Weights of a small CTC audio transcriber.
Model: 6.7M parameters, waveform 16khz input, arch jasper, norm batchnorm, activation relu, widths [96, 144, 208].
Training: normuon at rate 0.0031, 5600 steps, batches of 64.
Data: trained on read English sentences (LibriTTS-R), 15625 training examples, 22.9 epochs.
Rows from block 8, named by matrix and row number. Rows with one number belong to one channel. Each number is 128 + 24 x the weight over the matrix's rms, rounded and kept within 0 to 255. All counts start at 0. Numbers have three digits each.
# convs0: first width-9 conv (model.blocks.8.convs.0.weight, 144x144x9), inputs 126-139, a 9 kernel for each
# convs1: second width-9 conv (model.blocks.8.convs.1.weight, 144x144x9, transposed), outputs 126-139, a 9 kernel for each
convs0.84:116130127116113143150126126109111126135136157167134130100109111100124099100111109129110127136135136133139098147165126099120137122124114108109164184157141125121141163156163180172152129119121147158127130135135144147132165167136113099088082123150144145116092114133147164143103117099112155180138092101114130149152138152153116068145131130132123120130140151120096104120079097135151140
convs1.84:121131145134105099114140166132128107126118136152149135180140103137145122134184177092083091087099120137129125120114140144135112114101107141125098107113108118124145141103096127125122132146139182184144120118119121133078123116116126130137140155135137126128123084063060088089158111107149159157142122119144130123125112097077045027137101098112112124130114097141175177152139153151157147
convs0.85:161126114103105128134142152173164164144132128104094106108128099095111104120127130092104108146160162168145140109118130127126126137134130136133146141118105125140188204145100110133137145159152124106133148112128150120110171160150146116111135137144108109105080072100105105104052054073084105104112106117082095101107108113120138155134139113100116142146138146161120117136147150111068066
convs1.85:232206175138116114151157153155161145144127157168130124099107109111124140121121135160170154128109101131139147124139128136134121107113142123137146134117113118113116114135130101102103118123130123129141127112149144125126131127132114122126119111129138132123114112100120151146111120125122131146130115092089094091095097118158179177131145144146152139110114127117126117116112111110113114
convs0.86:104119131117115135132137118132149145129125119125136163128104111129133115117127131087086096095091094105115130163092080099121131120120129149123127132144138130145142110121162160146132115092118145158170178156144139135147174151123112105090083090099139130139140128119132137110141126119136143131143143133105110100106119114122127118147139120110100120132138156100108103109116088078092136
convs1.86:148146148132111076090100085095098122154170158152138134179177173174180166137134148111097094094085124133128122115104136140118125146134154158113111112087093118111083138125118128143122117125135153115114119109129158153134109096112130138154147152139107110124148158140123132150163165143123128127113099125152142125125105114136131125153154160147126124101099111123121117132117098112125172
convs0.87:142164148134142144132096091150126123113118131128119122126132129138137134158168221146161163147151141105106094117126115086128156122115117149132136123124141154127114146172142130162154135132111131126099110153181150111111111084091095080084117137126118128129130147142123106120141162114126154170187169140124126134108088087091107124189161109104128116116109095142132130136153134103109143
convs1.87:114126118110097103110110084171170139114097115145167136136123130134131139123111097098122140137135133106097124127107107103135158141125130107090125180176145139151160108113138161157150130138114091111107105127107099120165138143132127131144116104120128166174158139136127123159102122150156122107120120116169156142091079098081077083119116133150123098111141146144148149122130151136136126
convs0.88:192159136138116122157141144138130135138145121133128099103125134141120131142117126152130096099120129116108128129124095081087118109103120175151156154128127128141143137125120120139150154139120117157154087122199154099084144145143131123112114132127179205160150141102089099132132122130147150138113155157101130149147133134132138127115114158136114134111119159120121103147153130114140117
convs1.88:116128126121097111118125121160137117137102144147157112154124105112113134135122114106114130157148161174181148117080099087119136146119114064071069092098087112127137112111118107142119107134109116100086082138165127119114124118141132134147154124081117132135135141123134123119112123119140134129104115101144159174151137105125161130112134131150139134139139132136177135152139127116123156
convs0.89:127157175158153148134140126124130111107101103113133155088115111136179156104086101167162177176166152129118123172177172150141134131136128119114148183164131123121117102107129141166164167183167078104132140126118112098118214170141124112101114129136122132144149170183190182146161147110106124138149120120180168149143168182147110090097119122106107120118102100137112112105115118101109121
convs1.89:097100109126150175158114118142140141148137118112102120078085097116120109114109123107101093073075094099097112159152141138114084069101121109139137124099081107129132115108124149164152122089091124130129133099104105087107134130116112127113098111131123106112101117152178188206102119116107105112110124142125146174168127106122133144141125102085076085095111131110105097082092097111128125
convs0.90:164147140128126117121112124098118106095084120173187181113108100135165163141132122147123102089098097095106106152144128110121132145132084112113118121134158184183157143107104126146145138128133126152138137148143150155142165184183174165143125138167141109090102141164172178184112123118114111098095105135139126112102111128124106113116083100124159186164136104166139120118123124127130158
convs1.90:082117126122129111108090076089105122135132138155182168165145136136140132128121098116129129136117130120089074159154139113095089091094097119094079124179186161154141091099118130132116117139159140146148149119105141170169105110115124124139136103091079096108104108130143138125171124097115134134114111133097100119135152155172169187216114092121143142145140145123131118100108120131105074
convs0.91:114117134143133112104095098164146139130126112100104101141155156151137125142145137125134134138129124126132136145126126133132116114122119111117130133124141134121124123136136150161160149161188126133130122132134091054040112115110109110139147156162109119119113113086090134148091105125131133142128122107070120141134137137120099069146161156152136127137121090142141115103099106115117120
convs1.91:127120139136128137124081047150146146137121112114124138123108093091096080094126132138119122130121109098060020098096131146124101083088108116120156171145105089094090113139138140117108133177197132114116125189216180148139111120120133175174149129105104134124108085080093111109199173155115095107119113109100118134132117110119107073113134167170157128118117115135136118126120120131140146
convs0.92:110120128123113113121130150126113082087113128140150150174142121119119110114117136131131123140138103096098103094096081090127141154148138134162154139111104128143152136140131126132132146158142153156121109142132117134147113088077105109103109106120109130104125148133125139160128125126119104085099121128114106101116142168170150131173145137150151141136160168125152144112076070095133146
convs1.92:147145150150140087081098140123117101085090108153175187142118134138110103132133130113111125140137150132121118138128128132136125122135102116114123131141137124139143081090110113135148119124144118147131120095092093116136106138139138156137123120112136148164159158151136130127140146127130143153151136118095090078101120109108127168134108078100133136129119111143128108112133157147155156
convs0.93:155117091101112118121118097113114109123140137115116127078089119100101113098094095075097115119120163167129124146147147144166147114102088175193190140134146149130117177149142153175161159165168116128086074116102132152157119101087104121119095089109094113121113129130126111089097105118092109124123119128165152141121113111107099095155156150121117138149156139148132130135139141150147116
convs1.93:097112126125135146147135112098119107093099097112149166127121120112125147137117100142156142138136127132142146165164166170157132119132108123133131156164148159157154162127117132139143137122128087134156150135120137152160138143120101084091107123119157157144141136105096108128140128119130146139120125136154155136128135137129104083124156138129126106104122121093107106110142154147121110
convs0.94:132145153159189181154131117113151130112119128132135114108114131116091111139138137093096091076061085099137153120143119087089097115138134078092091108128131116111103118114119123130130144135144114152137142161162140147116140140129105090105107109139148138120103100122138142155145114138168141118120146150107112114122115102107108106095114156151130116119124117149158145127126121116114105
convs1.94:134108093124150139149154133122089095113101077078127156085143185153127116134160138114111114126111103129148136123097089112107079131156119169156147188193142116105099129159188154119089077098124095111120139139125139125100123149135108094092126153126129125136137120088095122150145129121122130147152111077150125114123163169134106114132130092104124115125131120172159135130114122139145153
convs0.95:153175157144141129139131136104120132149158155125105119104105122137145138123108115147171202175122125180204174118115115113110095113159184045086126143108092131156143123134175193176147135148152119082132147125129134091070144138129130155136096100110130134156173155101080082104128112098125130136106101082123114107110118143157135125132105095103097089107112129094103116130144142121123129
convs1.95:137159151134114141148151147130104106101116131101079112131117129153173141115108104121140134144143138120115131173154137118104148157140177125151179165134127122121116091120132130136126102092074156140146131097099161175155107114117119119129136114132180178139111084081081098102137117130132117097118139142145137110133153137140148180102136137123124132127127154151134127139130117070074092
convs0.96:119117119133123125123129141168118115125122133142139152126120124123100117135155131149125150177137111119116100121122121112125126139145140133117081063066084098105102119130138137120105096114110150104123115106129146112083136111125160164128095102132118159161139109101117123129106111124112128128139153164116104084085107128140156166193139128106087094095108121119124130094102126135145155
convs1.96:148147114078095111116109116131139127113120128122143141113105108095104116114102093113105117123103111131129143186177137123146173152128123095112131154154130108079089063071110117122127116133144086100122137154161155140133136125126125144154118125125180169125114131139153176158099109114120137132116143157132131126117132144146134108074118133152159134128136174105092123157175121104105135
convs0.97:124095110127133128118107136087120130127119125162166140132105123118125148141152169119114107094071076077112156161149130117114109104128130173160155185180179151139171123115098094088111162166143134106100130132150136140065091077123150151157154143092122147140130109084083072074112142142154176147141153174081076097107121114131137136167142122127143143118112118115131134126114112118123131
convs1.97:126118107090144125140124112144153127119110111132132101150135082078093105117124112127125160165164179168155131124143139103089114134136172099103116120149165141120138148171180140111123147127127128139140117125168149134172135153152115131137131124147093108120110095096096111096195139132131142108115141148117124116089106118110101070133150152126128159158148167140127105108119104110140134
convs0.98:135131122126126123121116114133157156138149156145131119160136146124109107118140137163147149134112081100139154113136145103092081101149138185180131106103115102084096131138128128125114123144138099109092070072100086065084146127110133139134130133131145141132118132136117111136111110120113102120125106106135124111112122143158156144087114137146135125123118105137145130109105132128097092
convs1.98:114115129137122121139167181101120130120098093101109101124155127088104138160142102116086112123114103118143167149151143118123151151140125150142135112118109090110112112146158163142133134121106143150131102080089104107126121126143173195192158127102110106107125128114107110098152156172178199153116106114136110107126152147134154186168149138135141133117122120105109115116096089127149140
convs0.99:122108098118127128131136156110126143124115122121143132119142141144151185185166115136099102109127120095121097110105113103095099111102095102125123112123127123132121140132129138126125129110110130123141126088093141123112161151146123129128107087083166142122105123135149160186104083085089104118119114087158173153102098104119139128126114105114129148160165201111107109119129131155163131
convs1.99:110086082095134148134110105134119119130157178156125101124132155150129112099104139128124143160156157131126127123137116112110107128111115135144138140127117111113142126114121127128133139148123130137136120134158136131125124107123167164149101099111115122142150131117145140109128134125099098132148141139106097074097127124134138151145143131128104077096115160150161132130152176166131114
convs0.100:117137143166161132118125129102115135142145152133104107149147145124119114090068068101115148146137104112127138104093094117129145164165149142100058058066098125130125134132112104122116132143154108109101113112124143138143078083102141164151109101143149147140145135117091086077135103106134131104126143090129127112098094100126156136089089124133127120098101125124123114111112141144125153
convs1.100:080096126143133142136122123136105114133152177152091057112121118118141126109149192119128135136121125134149138093119135132100094089095103096093125169171132092095130168129118108088098112123118114098102134132136151155137122119110113116124129141123116118126158172167165159106143136140144133113095117163198190155137133133129126134131132136136128115130141152155188150083062121175202154
convs0.101:178132112113103106115134135149152142153171155140139137106099096082092118136131130095134137128101077069086099100102114126149140130133147138160146134149161156146120123117128141140121093078127108117108110143153142138167102095130151134118122144146119131129114104119149198196163167167161164158109106095152154149133128123122132125127146155156153146133143163158140118129148147142135096
convs1.101:119124125096095116142154146147142126159123118130137125160122130132112112147177171131119114117145166158141122085090112133109120180174140096121122095094114132138128122094068101134131110096115115117150164105110149138151108103096102089093125126132103102124122120133142144127152147127134123092103111098124118097121126099081088124103089082112137164161150144162153126105112150172137100
convs0.102:100120115104096093115154167091111119113109123115126142093088096123128135165170141133146122109131160172153135102102101110117100082114161141137140125115140151154138110120130158156119135137124109108127117137159143131130144148129125125141139128135088096075071089106099106144193140105108133135146133116129125138153156154131100084125100096113108116121117139115120109108139149127138162
convs1.102:181150100066075098127154138145127147161137122137149152109122125111110114125129123132118082093087096121135143127130141163150095115123111104068061087110127145163151090090096099138164155147138149104093110119118142124150090114136141126102104114099157120082067074098108125146091090098118106084123145128140164182165163147155147155171148114108120141130101104166161153133106112127166177
convs0.103:147153140126131144155153143124096103113127121120097099133168122107120164157132126127112109127157142139156141144144117106100093108113103068113133129134132151156144127133144112106100131127130136140154160141115125127076078076092077095135152165160052052090115123141156139124102123131126129148162180165122150161127118103112115134109114114098115148155138097131133118156149128128114120
convs1.103:142140127108119129157140134063103111106140119092091117130114118137124119175186149094119125122129107107135146115111106112116118102108147134123129123151142119127151146115093077088106140133136093111102140158147134105120164140148128091056041083113142109091088092094088103123111089110087076107139134146150114102111127161160116086117101142122111109103075107140129110110139149150103059
convs0.104:128099079089093093126126127125144147122131116116124127095107103072079090110090074131121100107114117116125120142127143164166148132124119126161190202189163133126143163158167160137148141136149096117136130121141140138158123120104097122144142135129133107110132135117095073063122123094118162202181156148120131131120120134147161198101121118113098095113112120142163152162153132126118122
convs1.104:115093121122130129121115092145140128131124115107110108115110120134142147146136148137138111118123114115123133123131118106098088103120155161142141147163143116121103102103097093097118120128113071097111138147131116086074116146148146146156172168153164145128118115121138142129114110131146152154139124107211179160152129137173185184139128109132153153153163176200182177141094095101115131
convs0.105:139131133123112117122114102150165129119134138160169158158138137127121139143127111145132145164175175157146140152118115131138178145121129132131124118099091105112120086133158145132128140158159122147134125134135145173154131136144133141141138153140114122134147142135144127136074107130109090091121142160124114120124128149160127104106132128101100111116110109146109102108109106108125129
convs1.105:136132128112096109132137121121114140177160133122126112142123101110131116104124130145122107137161166140105120179151142172135090102091085084098098091101122143140130129145145170156121126132126124093067100132120132162144138166145128130143130092090105113108125130116103113136162151142149157132126140128067088109118099085103136148140113115127131124113100084146147150152153127098114099
convs0.106:143130126129136129130133151136120103090108141149140110120103086102113119124110097098101137145147128130142145161134182171123105134137133166148131106092130155173181113124127104123149151141141164147129101101100081079087115128115125135152146133130131145147133121104094081079173170189169146161144098105159162160145142148133117095109093111113095107130185200142121106101115118129107067
convs1.106:133157154138123121125142130168143145142126122158167166134118115099107115138144125153154154146129131136143137130125112137152172169128112157137120105117129131121120094107134151148132091069104151114092092109143150152144114126158153140138136151155117093091092078088091109135103105118132147129094070054125119152160144117112104101116144159137127110094084109072105124144142125108115144
convs0.107:132122145148136137135145162125114116118122131155142113134133126112106132140127132127112125126146184164151157097115140173178164127096099112129135123115113092102115153142155145124119114132163096114141140159125085079067162162143133117117107100119133136149173151120118139145146144107094110110136173152146126121117121142153154137130158175153138125137142115118136136132150153147110080
convs1.107:094138143145163141130142137072080090096127144146142160123114164192136112127089073155133136137119132150144112121101103134157110119139149119131136131125132107080083062108150181184149130139127145142118102135140125114124157136135164142123118111124125148156140128115128127152127129117098087105098088087167158166131098072107158166138109113128128128126151192143148145129169188157135120
convs0.108:111094109105122134159179155160145126114109103111097102128128118106114108098118144132118130174167157162154120168170149138109097150195212107097128143110086094108112176158151126123147158160153120104110126115128146118143118127122121116120133122103150138144148153128110126135102133159144116130127124150136137136125117101114136160132138124132135149165169170122129125106092090083082085
convs1.108:075089104102101116109105127122128121100116119102099139109142126105106093112122126130132148141133121120138147132158156134127097099109143124133127125148161161137145104121123139135108100113116158141118115131150131132097120126140135119137153158155118090094112140156125081093115121115144147107112114129137130117119149166133124140103111127141166148125107074167147136134156148128137149