config.toml
train_examples = 15625
noise_aug = 0.01
activation = "relu"
kernel_size = 9
wave_channels = 96
widths = [96, 144, 208]
muon_scale = "match_rms_adamw"
lr = 0.0031
momentum = 0.95
orthogonalizer = "polar_express"
cautious_weight_decay = true
lr_schedule = "wsd_sqrt"
weight_decay = 0.1
Rows from block 12, named by matrix and row number. Rows with one number belong to one channel. Each number is 128 + 24 x the weight over its row's rms, rounded and kept within 0 to 255. All counts start at 0. Numbers have three digits each.
# convs0: first width-9 conv (model.blocks.12.convs.0.weight, 208x208x9), inputs 126-146, a 9 kernel for each
# convs1: second width-9 conv (model.blocks.12.convs.1.weight, 208x208x9, transposed), outputs 126-146, a 9 kernel for each
convs0.179:094096115147143144147142148115116113134160173155125097073083103111098117136153135110098118144145139142140139135107119161172158146151172173167138107107096118154120125105147148150121097129117106115169155133139135116143115115110113104100097094067091122148139126111127127112145159152120141133145141125104114119110095100121124135187171139102094112103118117114104105104153197173157156163171176143149128112129172111138139163144143126105116100113132103113126114104124167155151152151128125151140126137125109121137115135110044078124164157136133150157119127122124147136123139139
convs0.180:115122140113094103125123107120122112126120103120137152103103091089132174163136113092106109119117118113143135134155157140139146115129149070073125126104102081106152101143119104101144131159112101129113135142121093094124129125130130137147158134148168140111129131132139134138126087119141168181186159128091087127170176151102150178151120120142121109138132120118137114122129107072064111125067065117163135125119127093075075101123123127097091182214146123133078127135122124162151121099106133161180115129134155139115146194200101105107146152134134133111149153125105121108110130129
convs0.181:125113131153146082076136163150140130115107141141138133141113107132157180181148118137136108125144128137124116087103098113130121136156144095135116103093103101116154138137143153164158124115097156125098100116147148125135134137122097083084086081085157150120112141131106114136123131161174166135141142129134156149123101071084086071126136139128133125137117098121138165141143126106119117125145110125132114132146149113171128119141164154081072107097148133090126119094116135137136155145149140121113106105095122129096083104123149142125132132123137144136148164158134098122156165134
convs0.182:164141144142122147159160161156136134148140127113093074133140177147093069094109113127135115111123125124134119103097098098097108144171146111129151188186145111120104166132140154101091126104110127125116111115140132104088124129121116151172159152160193151120141135122115109071151160137123128166164136105147146143134124115135161159073130142126135151131083084135109095133154144105105134103105113129118107116127114118131114076087097101097078176121093121081100145128136172164118078110102101093058123146127123156142138164159087106118142172171155124113119122158177132109123128142
convs0.183:139107099101099105145161135110108100123112090097128127137116091082089105130140154162159134104093108126123120113090112139139148125094055083112123138121122139145141132121125131118124144131052128162139126120094099132147145179179149134106106102117136144145138150137131124121130132113118109105109116124115085096135193200156131123162146093070103124129119107117103105132134118130132127164113094119137136143137150116126091088120123113113116122126106091133139142129140147149134113137140148171139087087127137130130131121087047080090082083131167172154089098091100122118119139150
convs0.184:137123115133113092090121146116135124118104106084111157114103106110097085080088089126150154116106121109120142164142187159127106121148120174154133098101123132139199158119110107134112155132123159124106149148154145152137133119127119110112116149175099103100091090109124119086074098127131132116100096157147144092076074129169147142093123141139146143145158134101091121133134113117125108135133117138126109125116114096077101145144108094151163138157173107106159125147147128165195170164162162106089099109099100165143127142147070088108140160132119146165131112102143150147106129148
convs0.185:155145129112131132140138136114128127131114120141134127136152156160152163162170120127131116118115109112103105102118112120128112103120140177169143135125116125126151116136175175140115118130135167115089109123142128100118125132129120127158153137121106128141121101097129146150114119106126154147113122140137137139119113107101114142105080101115135141134129116114103120133138160163143139114129127132142146126134107153130141137112111112148175138115082113152142130131116170156144118089102110080077158136111078090135173172161073077103130162175184195196142106099125157167125123105
convs0.186:137133113101130169178157166118135126130134142156121073136117108106136156135095080127134144143125124132144148148134101116133139148158123126117106103143154168128116146118098138161188135112113118135151137121136149138124153139107112144140130110090187168130142174164131111099180152163162160168164162185149150180196159100121138110205165137131128151125107110126111098098102135145119111125128124116102114135150149057102098093137119119148166108123123134103085088099151116138137154140124148125074144152136128139119113130087081080096117130148157135124143123124123124113100097127
convs0.187:120112131169158108072066078146143141139105100139155136124134125109103131122099113105129135136135144137123108123109096114131137140143140073081102107134156167151153105124148161116120105096099098116127146116126163150150150150149122114130150161157090115135124105125107100110132133130133141165140124119137121138151142133133116109144157145111110119103113142106112106135141116114118123161132114132154147152131123145141147133131140145108105108134136139116124121097110104114104107152191199192165100126103089069096113084065080108119122118127128144158106114097109129124128136146
convs0.188:125111135134118105092082086165134093091092094103123139160143122124122100125130142099093099136159141118132151119118140133078077099118114138168151139127142141141114122113107096119139162136129147144136122132148138132113079080091123137143132133112135123119121115107145156137101108120107101097131138115163144134129149139154180189140142153137105117140181223145159158135135125114100105094120146127110117163193191158143116126130136118135169142153163181172132117102134117122106104110119137147131138115074076097112123098054117113121142159144128136151169115096121145141146165150
convs0.189:111125152137127122114095106124125127136151153136130140119123137132143129110120133114111131151152142166167157125128143145134134150137142219193137094096141151097086157145144160124060057093130186090044084111088115144159101107086106163182170149134135157151117114122116089073137139135138155145153160178093119114088093125136150186107115124140119105105115117135168146118100090110124128081083103102100130147156133168116114131149130115124128131126138099102129119150174124151115089101129128162181134118130126106079086089089135140151149148132127129127167094078119130092071096148
convs0.190:116113127129130131121099076164159141141158144120114118141134129129138144156171204122117131135130105107112117119125087087105116119110129117115117097126124118155139119133117144142098091091090141127121119153158154142119111128128130149151142105098091082095122139120109110135125127127130108108115109126128125115104124112116116115125137145135128126128150145138156157129115106123134125131140147136117103114108135149099086091120154162142137097130099141144137113089109124128121093111123126133157117149131112121135137162163137127112122122122109095094147125114142139139121148174
convs0.191:111114104107099087100114116078063100116108092094126142132149158158150125133126119121108111118114098102108131170144109098081088121142138137162126092120145126101125082100068090115092135139147153154159136085124153131113091113119122108114109124135149163144125127129116117143096135159136112073051080125130124122136169179154150180091085125172175147128105086155134109101103141170157132116094066083133144143152159151127132101077124163136076143159142141147133111125123116110105108153163130106128078105116124146135102089127122109132130111114159182173101093079078093105106108131
convs0.192:136142127118073078103103102114105134151140134124132156142135126125117112119123117130137151138091088107136151140123129132121116100116125119135127121114089109122115105117124129073102141103117160132127149139071073120130138141160133070055100130157122153141090062088148149156160152146136141166166138135127144114105147166151119131176164140131136136129142128134103113131133120121114101122116098095133143129123115116141119081138119124125106169143043164156116081110142136111111138120099095104126121128137117117129138138125199144127129146148132128139132134132130126105110120120
convs0.193:131119147167160139142136156151150141124118126139144149136132130132111119136143128098103114120106101111136151136118101114119107114137144119129149126081070110133166165157117129138152149169156074095111104117161136099108099097112130139128133141130179154115093117148149115107131126127130127114097110111061094141158158141129126154095114107121115101106123143116104110110130166154117135115109089097096102112139184128112123133166142102090085111057106140139144090121129116119115098120193173125107162117096120120130129119122103084096129148130116119146155158132123110123113127142
convs0.194:103119127127107098100117161134142122117122118107117132190170160145145158164135071164130115126113105110123137140124132119106109141148152135155138121136139112095053113137145128122121140123128131133140095099113119126115109112120118102091094101106124140143153143128129126126113125132130125136135126155166138145155158151122091098127132155173133120117123166128138132126113097129155160079077075106123144156144148173151133138147165145130128066118139096100130122118100090129134114089099129141151151143119124159156130129131167123104094102106120126108145168170129140127114112113
convs0.195:132104109131148142142135128181178147125114123124125146123125122124132146169161152113107124135139156166146109133115092088112150156131087106113135118128137149146148147102131128135162148152167147119112117126121110139141156137125133148168161160149141126132156157147148132140110126136123108139152145148139135125128144145143148147140149166172144110110127130124147147143120104103105124145137095081104128148137128078114151169138109098117127134115111115082133150168150115155151126130133125104120190155132151168146154164155072075071061098141176151139133128114134149133121110132
convs1.179:118130121120125130115138136128101104145138125113135141151140118126141118104112104167155140125127089097115112200184130072086075108121117121109105090144144138178182122145104098111117127133139105131158154094088124134131138129106125134125116096097086116099094093117122152179130144138115095138116104095131126133168144121118127114184207167128097086108122118138144171153143138135162193165114106118131162149136145074111141122141147116099099159130122155142129116100118130183182161161136114115140130139122144153122142141108065106100121146145141129109112086107097091131147119101
convs1.180:142130125148118095111127123139091083121168153132160177098115103114115113110137164113104127178164110111129130146138129137145117097077068140130142145127114120142170114140143133127161124078107167152133114134148124125118131124103101100154157135129142115107089124148146155160098109119150128077070134162116129113106136096095133150160145103095112140127141163088101135124135143129095120119126093096101135147147124141118110113108132132137168127117101157132099099099120128100102116124133115097096151111098091081107126128136137109104123149111116108104151139141146123085115126089
convs1.181:179150137125149156121139112162130134119091091153184132099133138153162147142116085137131103108117092119134131115104108136117110129117094095100106101129151156144169142155162138155187192148118101135154164134129141158160113107126134154173147156167096104121134154134104116143143141162177116112119141152121138149131126149159180162120162179125082115128092102134117098124142136139152133125141141156132106125136176117116145117101126145164133136159143122130130194185168104112125117099061099086126113112103099137142125131116123126122122132119137155131096103156156129113133134081
convs1.182:082087104122156127107150147143126109086105117144153104114142144139085105127135119103118155155155130126117115098131138123140166141133117134150157133105116130113106116147166119133134132153136130136128110124151141143137158187171131117104121140145176134100092097112116108148157167129124080113148136148125116104100074074103104089166145143148142101084130169098121160169153139112144156136097129097103118122131123143112129133122115100139124084122128152148105142151141178154113102091105062068102126146128116129097102161144101115100109131157148154171128125162141121155123107119
convs1.183:163144117133134131153164150151184168121115123104109119098120139159148117116131143148171151138118121097110154163169168150112098107104117104112136109120121141153133124137157139118132130140155163146113087093138158130104105103111118114113144130121129146124131143157143151154102121148140155125085105130156130120132131132138121107140117122170156125119129125122109109101091092096151179117141120091105138147116106138141101129161131132170180090107136131103114110126132125129118145155130092078111138113120129107112136114094115091087073096126122111111166134110124130103118146136
convs1.184:102101101169144113108113118144142110164156136145118134103128123126123109115146122154176155104124128123131139140140132138103135095116115136146143130091109082124127144165095161137120089094137127139169154157151100093115140122117115120111122108132135149109090119092099120124118103135137149125120168154104136132141119136135156120143133132146139148144146156099124137135149126125090122119158136118146165147137138165139111099152138133161166166168137106084117172149154068109150148119118119166102146145118127204137079108178082100121120166182144104081116118126119110134105091121
convs1.185:061097142126120108123121124154171157119115105134110115113125140141105077101108075117104125116103109139164140132131159141132101123121136157137130119119125127133121107161157118124122101120135128137108133144146129137140171132112118148137157145173107137143156157126102113130125103072102131146102095113094102130110132143145144164085141150130124144153144136112133155132117134138123147152121104101118123119100129111083097105129145113099120097105118161174127119121122078090122118133116108115123156107099123114128131128168109120138122078080121145148144126109125129148163168132
convs1.186:167104114127161155138136144151120134155152126135136169111118129112132141113101097089093102100114131122116115090121128120137148099116120152157149139155121075097122123097146163166147131158147143146126098091091134150134099082116115125122111110124134101096108116157155103086107113128107167147117165178179153164165137106116117131123135114111161172143127126156151130138139157146146140137135108062116122091077108145150131114103070072085061129146154150159130128123104090120138148151154162137105153174126116089101112114094149130114123111119161158160104114140131093074116136168
convs1.187:147133141135151152116106107151140142152137143140134142148102104082078109113119149131092101113115101115124115127127095088103153129122144125126120126131126123145143109132143136165191151135097158136131122108078086107124118098081118144161160139110134141145141130139140145198147141123117110122156135155161143159152159157143135120134154135112106115137148168105144152166140124127118117118126147141121126110091123164167141117100126139108107142124117133144101090102143094074094124098142169190161116105119127093102137159139120119153157144113135183194100089104137152134139142115
convs1.188:118143160162135123110091115158156144103083107103092115088110121155167149134124103109113117126104154159158142106108096141162146123122122117156158132144174150129131137113120135108121130142118095108125144149135110130135117129141143136119120137138074106146144141146139126128134129113129128121115121111112109100125136149137134114124111089093097125127096114201176125129179166148125138131147157173162168164114097139128127125132129136103111128112108121142142107106100156165128099111127119111148127140131131142134146130150055110099114124138110076053150162144111122140125074102
convs1.189:117106099090107148150135128082114130100105161167131136104091081076107117097103097129138169179139140094129170093120143132109103105143170096098127155134141143100107138101124156148150137159164123130149127141145124110103151148143141141127113140109153134129151127116141128118105112119132124123135149157094077104124119124124119157133146128094118135130149173152132109110135130155143118153172134108095126132184166157174156119141148134107118143162168143137140123123111079116167151143152109103141148118114113095132153155159126127126130140131134124145138173156137137129136153166
convs1.190:126115123145129087106113094159172141086102093109135107127139164162148136106108099156172174123116149164158166177132117123113085095121156116089086089120132135153124136136139133136125133143146114116113111117148106120145120104120147138130108105135114100106090142182137107086090108121118134121109131157103137133131118145130152167143147134162145135119120120094127146155131129133162147127111129139166128137121086097116134147140128143130086161133122114087084152130154120096130132140122141136140136124113115147152121123134141159151132116144093092085165139117124118110138147128
convs1.191:090082130131147153149110123088115136144133125143124118170167166153124074097131140104108133142148129120108128120101119147141133119108133153121149156139100087117142095076078123102119119111091165158142133119137132088100111128108104125140130113121121154133128115142162142136122136100112139158150119108153146135123117129106091103099108100148146149114087108152122121098135129159138153058100136150149123127110124115133159151170159135095090122110135140136114090104153110110139146120128113106142137095087123123125119103096119118123104101125112109095110113115117134104171181198
convs1.192:120152161125134140155126157180185212146050096107119115184156113102097127152202176144148145164161130119126119187161127091125117101098133122120128181160116106150170125157168145136148131101100139184139065064163160126094158160146143129163156121120115156146127126123134152130123130134137113121143146115056105177168110123116133149100121096105113118140159134151126128128106121137120116108097098161172151098108140140113114141167124121143121133146107115169152190131142178169120111104128148141077156126122132104085108137122131139112163140086087109128153154137119163122112140130
convs1.193:112123108133161161182177136130139107122160106089139148120071109142121122116084124153172136091104132109086100113116143141140154124123117094068082115153149155155137130135146131139136153150120164164178142090078133167110134136166161133125152147114101109122129148111075090091105138156128136121098106141122133144124132135140107108108160179141114111096085123120110132133125116092110127125128115128145132123096086122131133133119096080095125133134119121150150124106104059087106107133127131128141133104095100104132143143118149183169148129093110128109123098080106116147173149175
convs1.194:145107090125131140150169148145125137161174151127124126106135149139116134140139153113114116137147153126115108106110110122123129157190190132115104077081143142149141161136135148142143118093098113122122162147111119144130094104079107131129113119090140143129119110113157160159116110121132125145156111092087095073086126135112114086133128114104119130138137135137125126117128125136152152121137157145108100145116122131138128104069044103140146136150163110104144136116139127125119137176163121128141146121117105123107111111122145159148127127145148142121139139146144125110138144145
convs1.195:153145124113140127122120121160145155149133119079120164086144178162145134157152134115119138114135124122130165098086112112089092130186173122125132121149152146146149101095105119152134099127141133147154136113135155116085111104099104123134115111152144163176150146140163152128134133140134089104123131122126118147130155123094116152138115124128108122137114082071037065123172141110131130122148134117126123140148156145116106071114122090131145077110112113160131138132143159142123110084064080132125163130115126129136129152174151112101116141122135133097085126126107122136136124134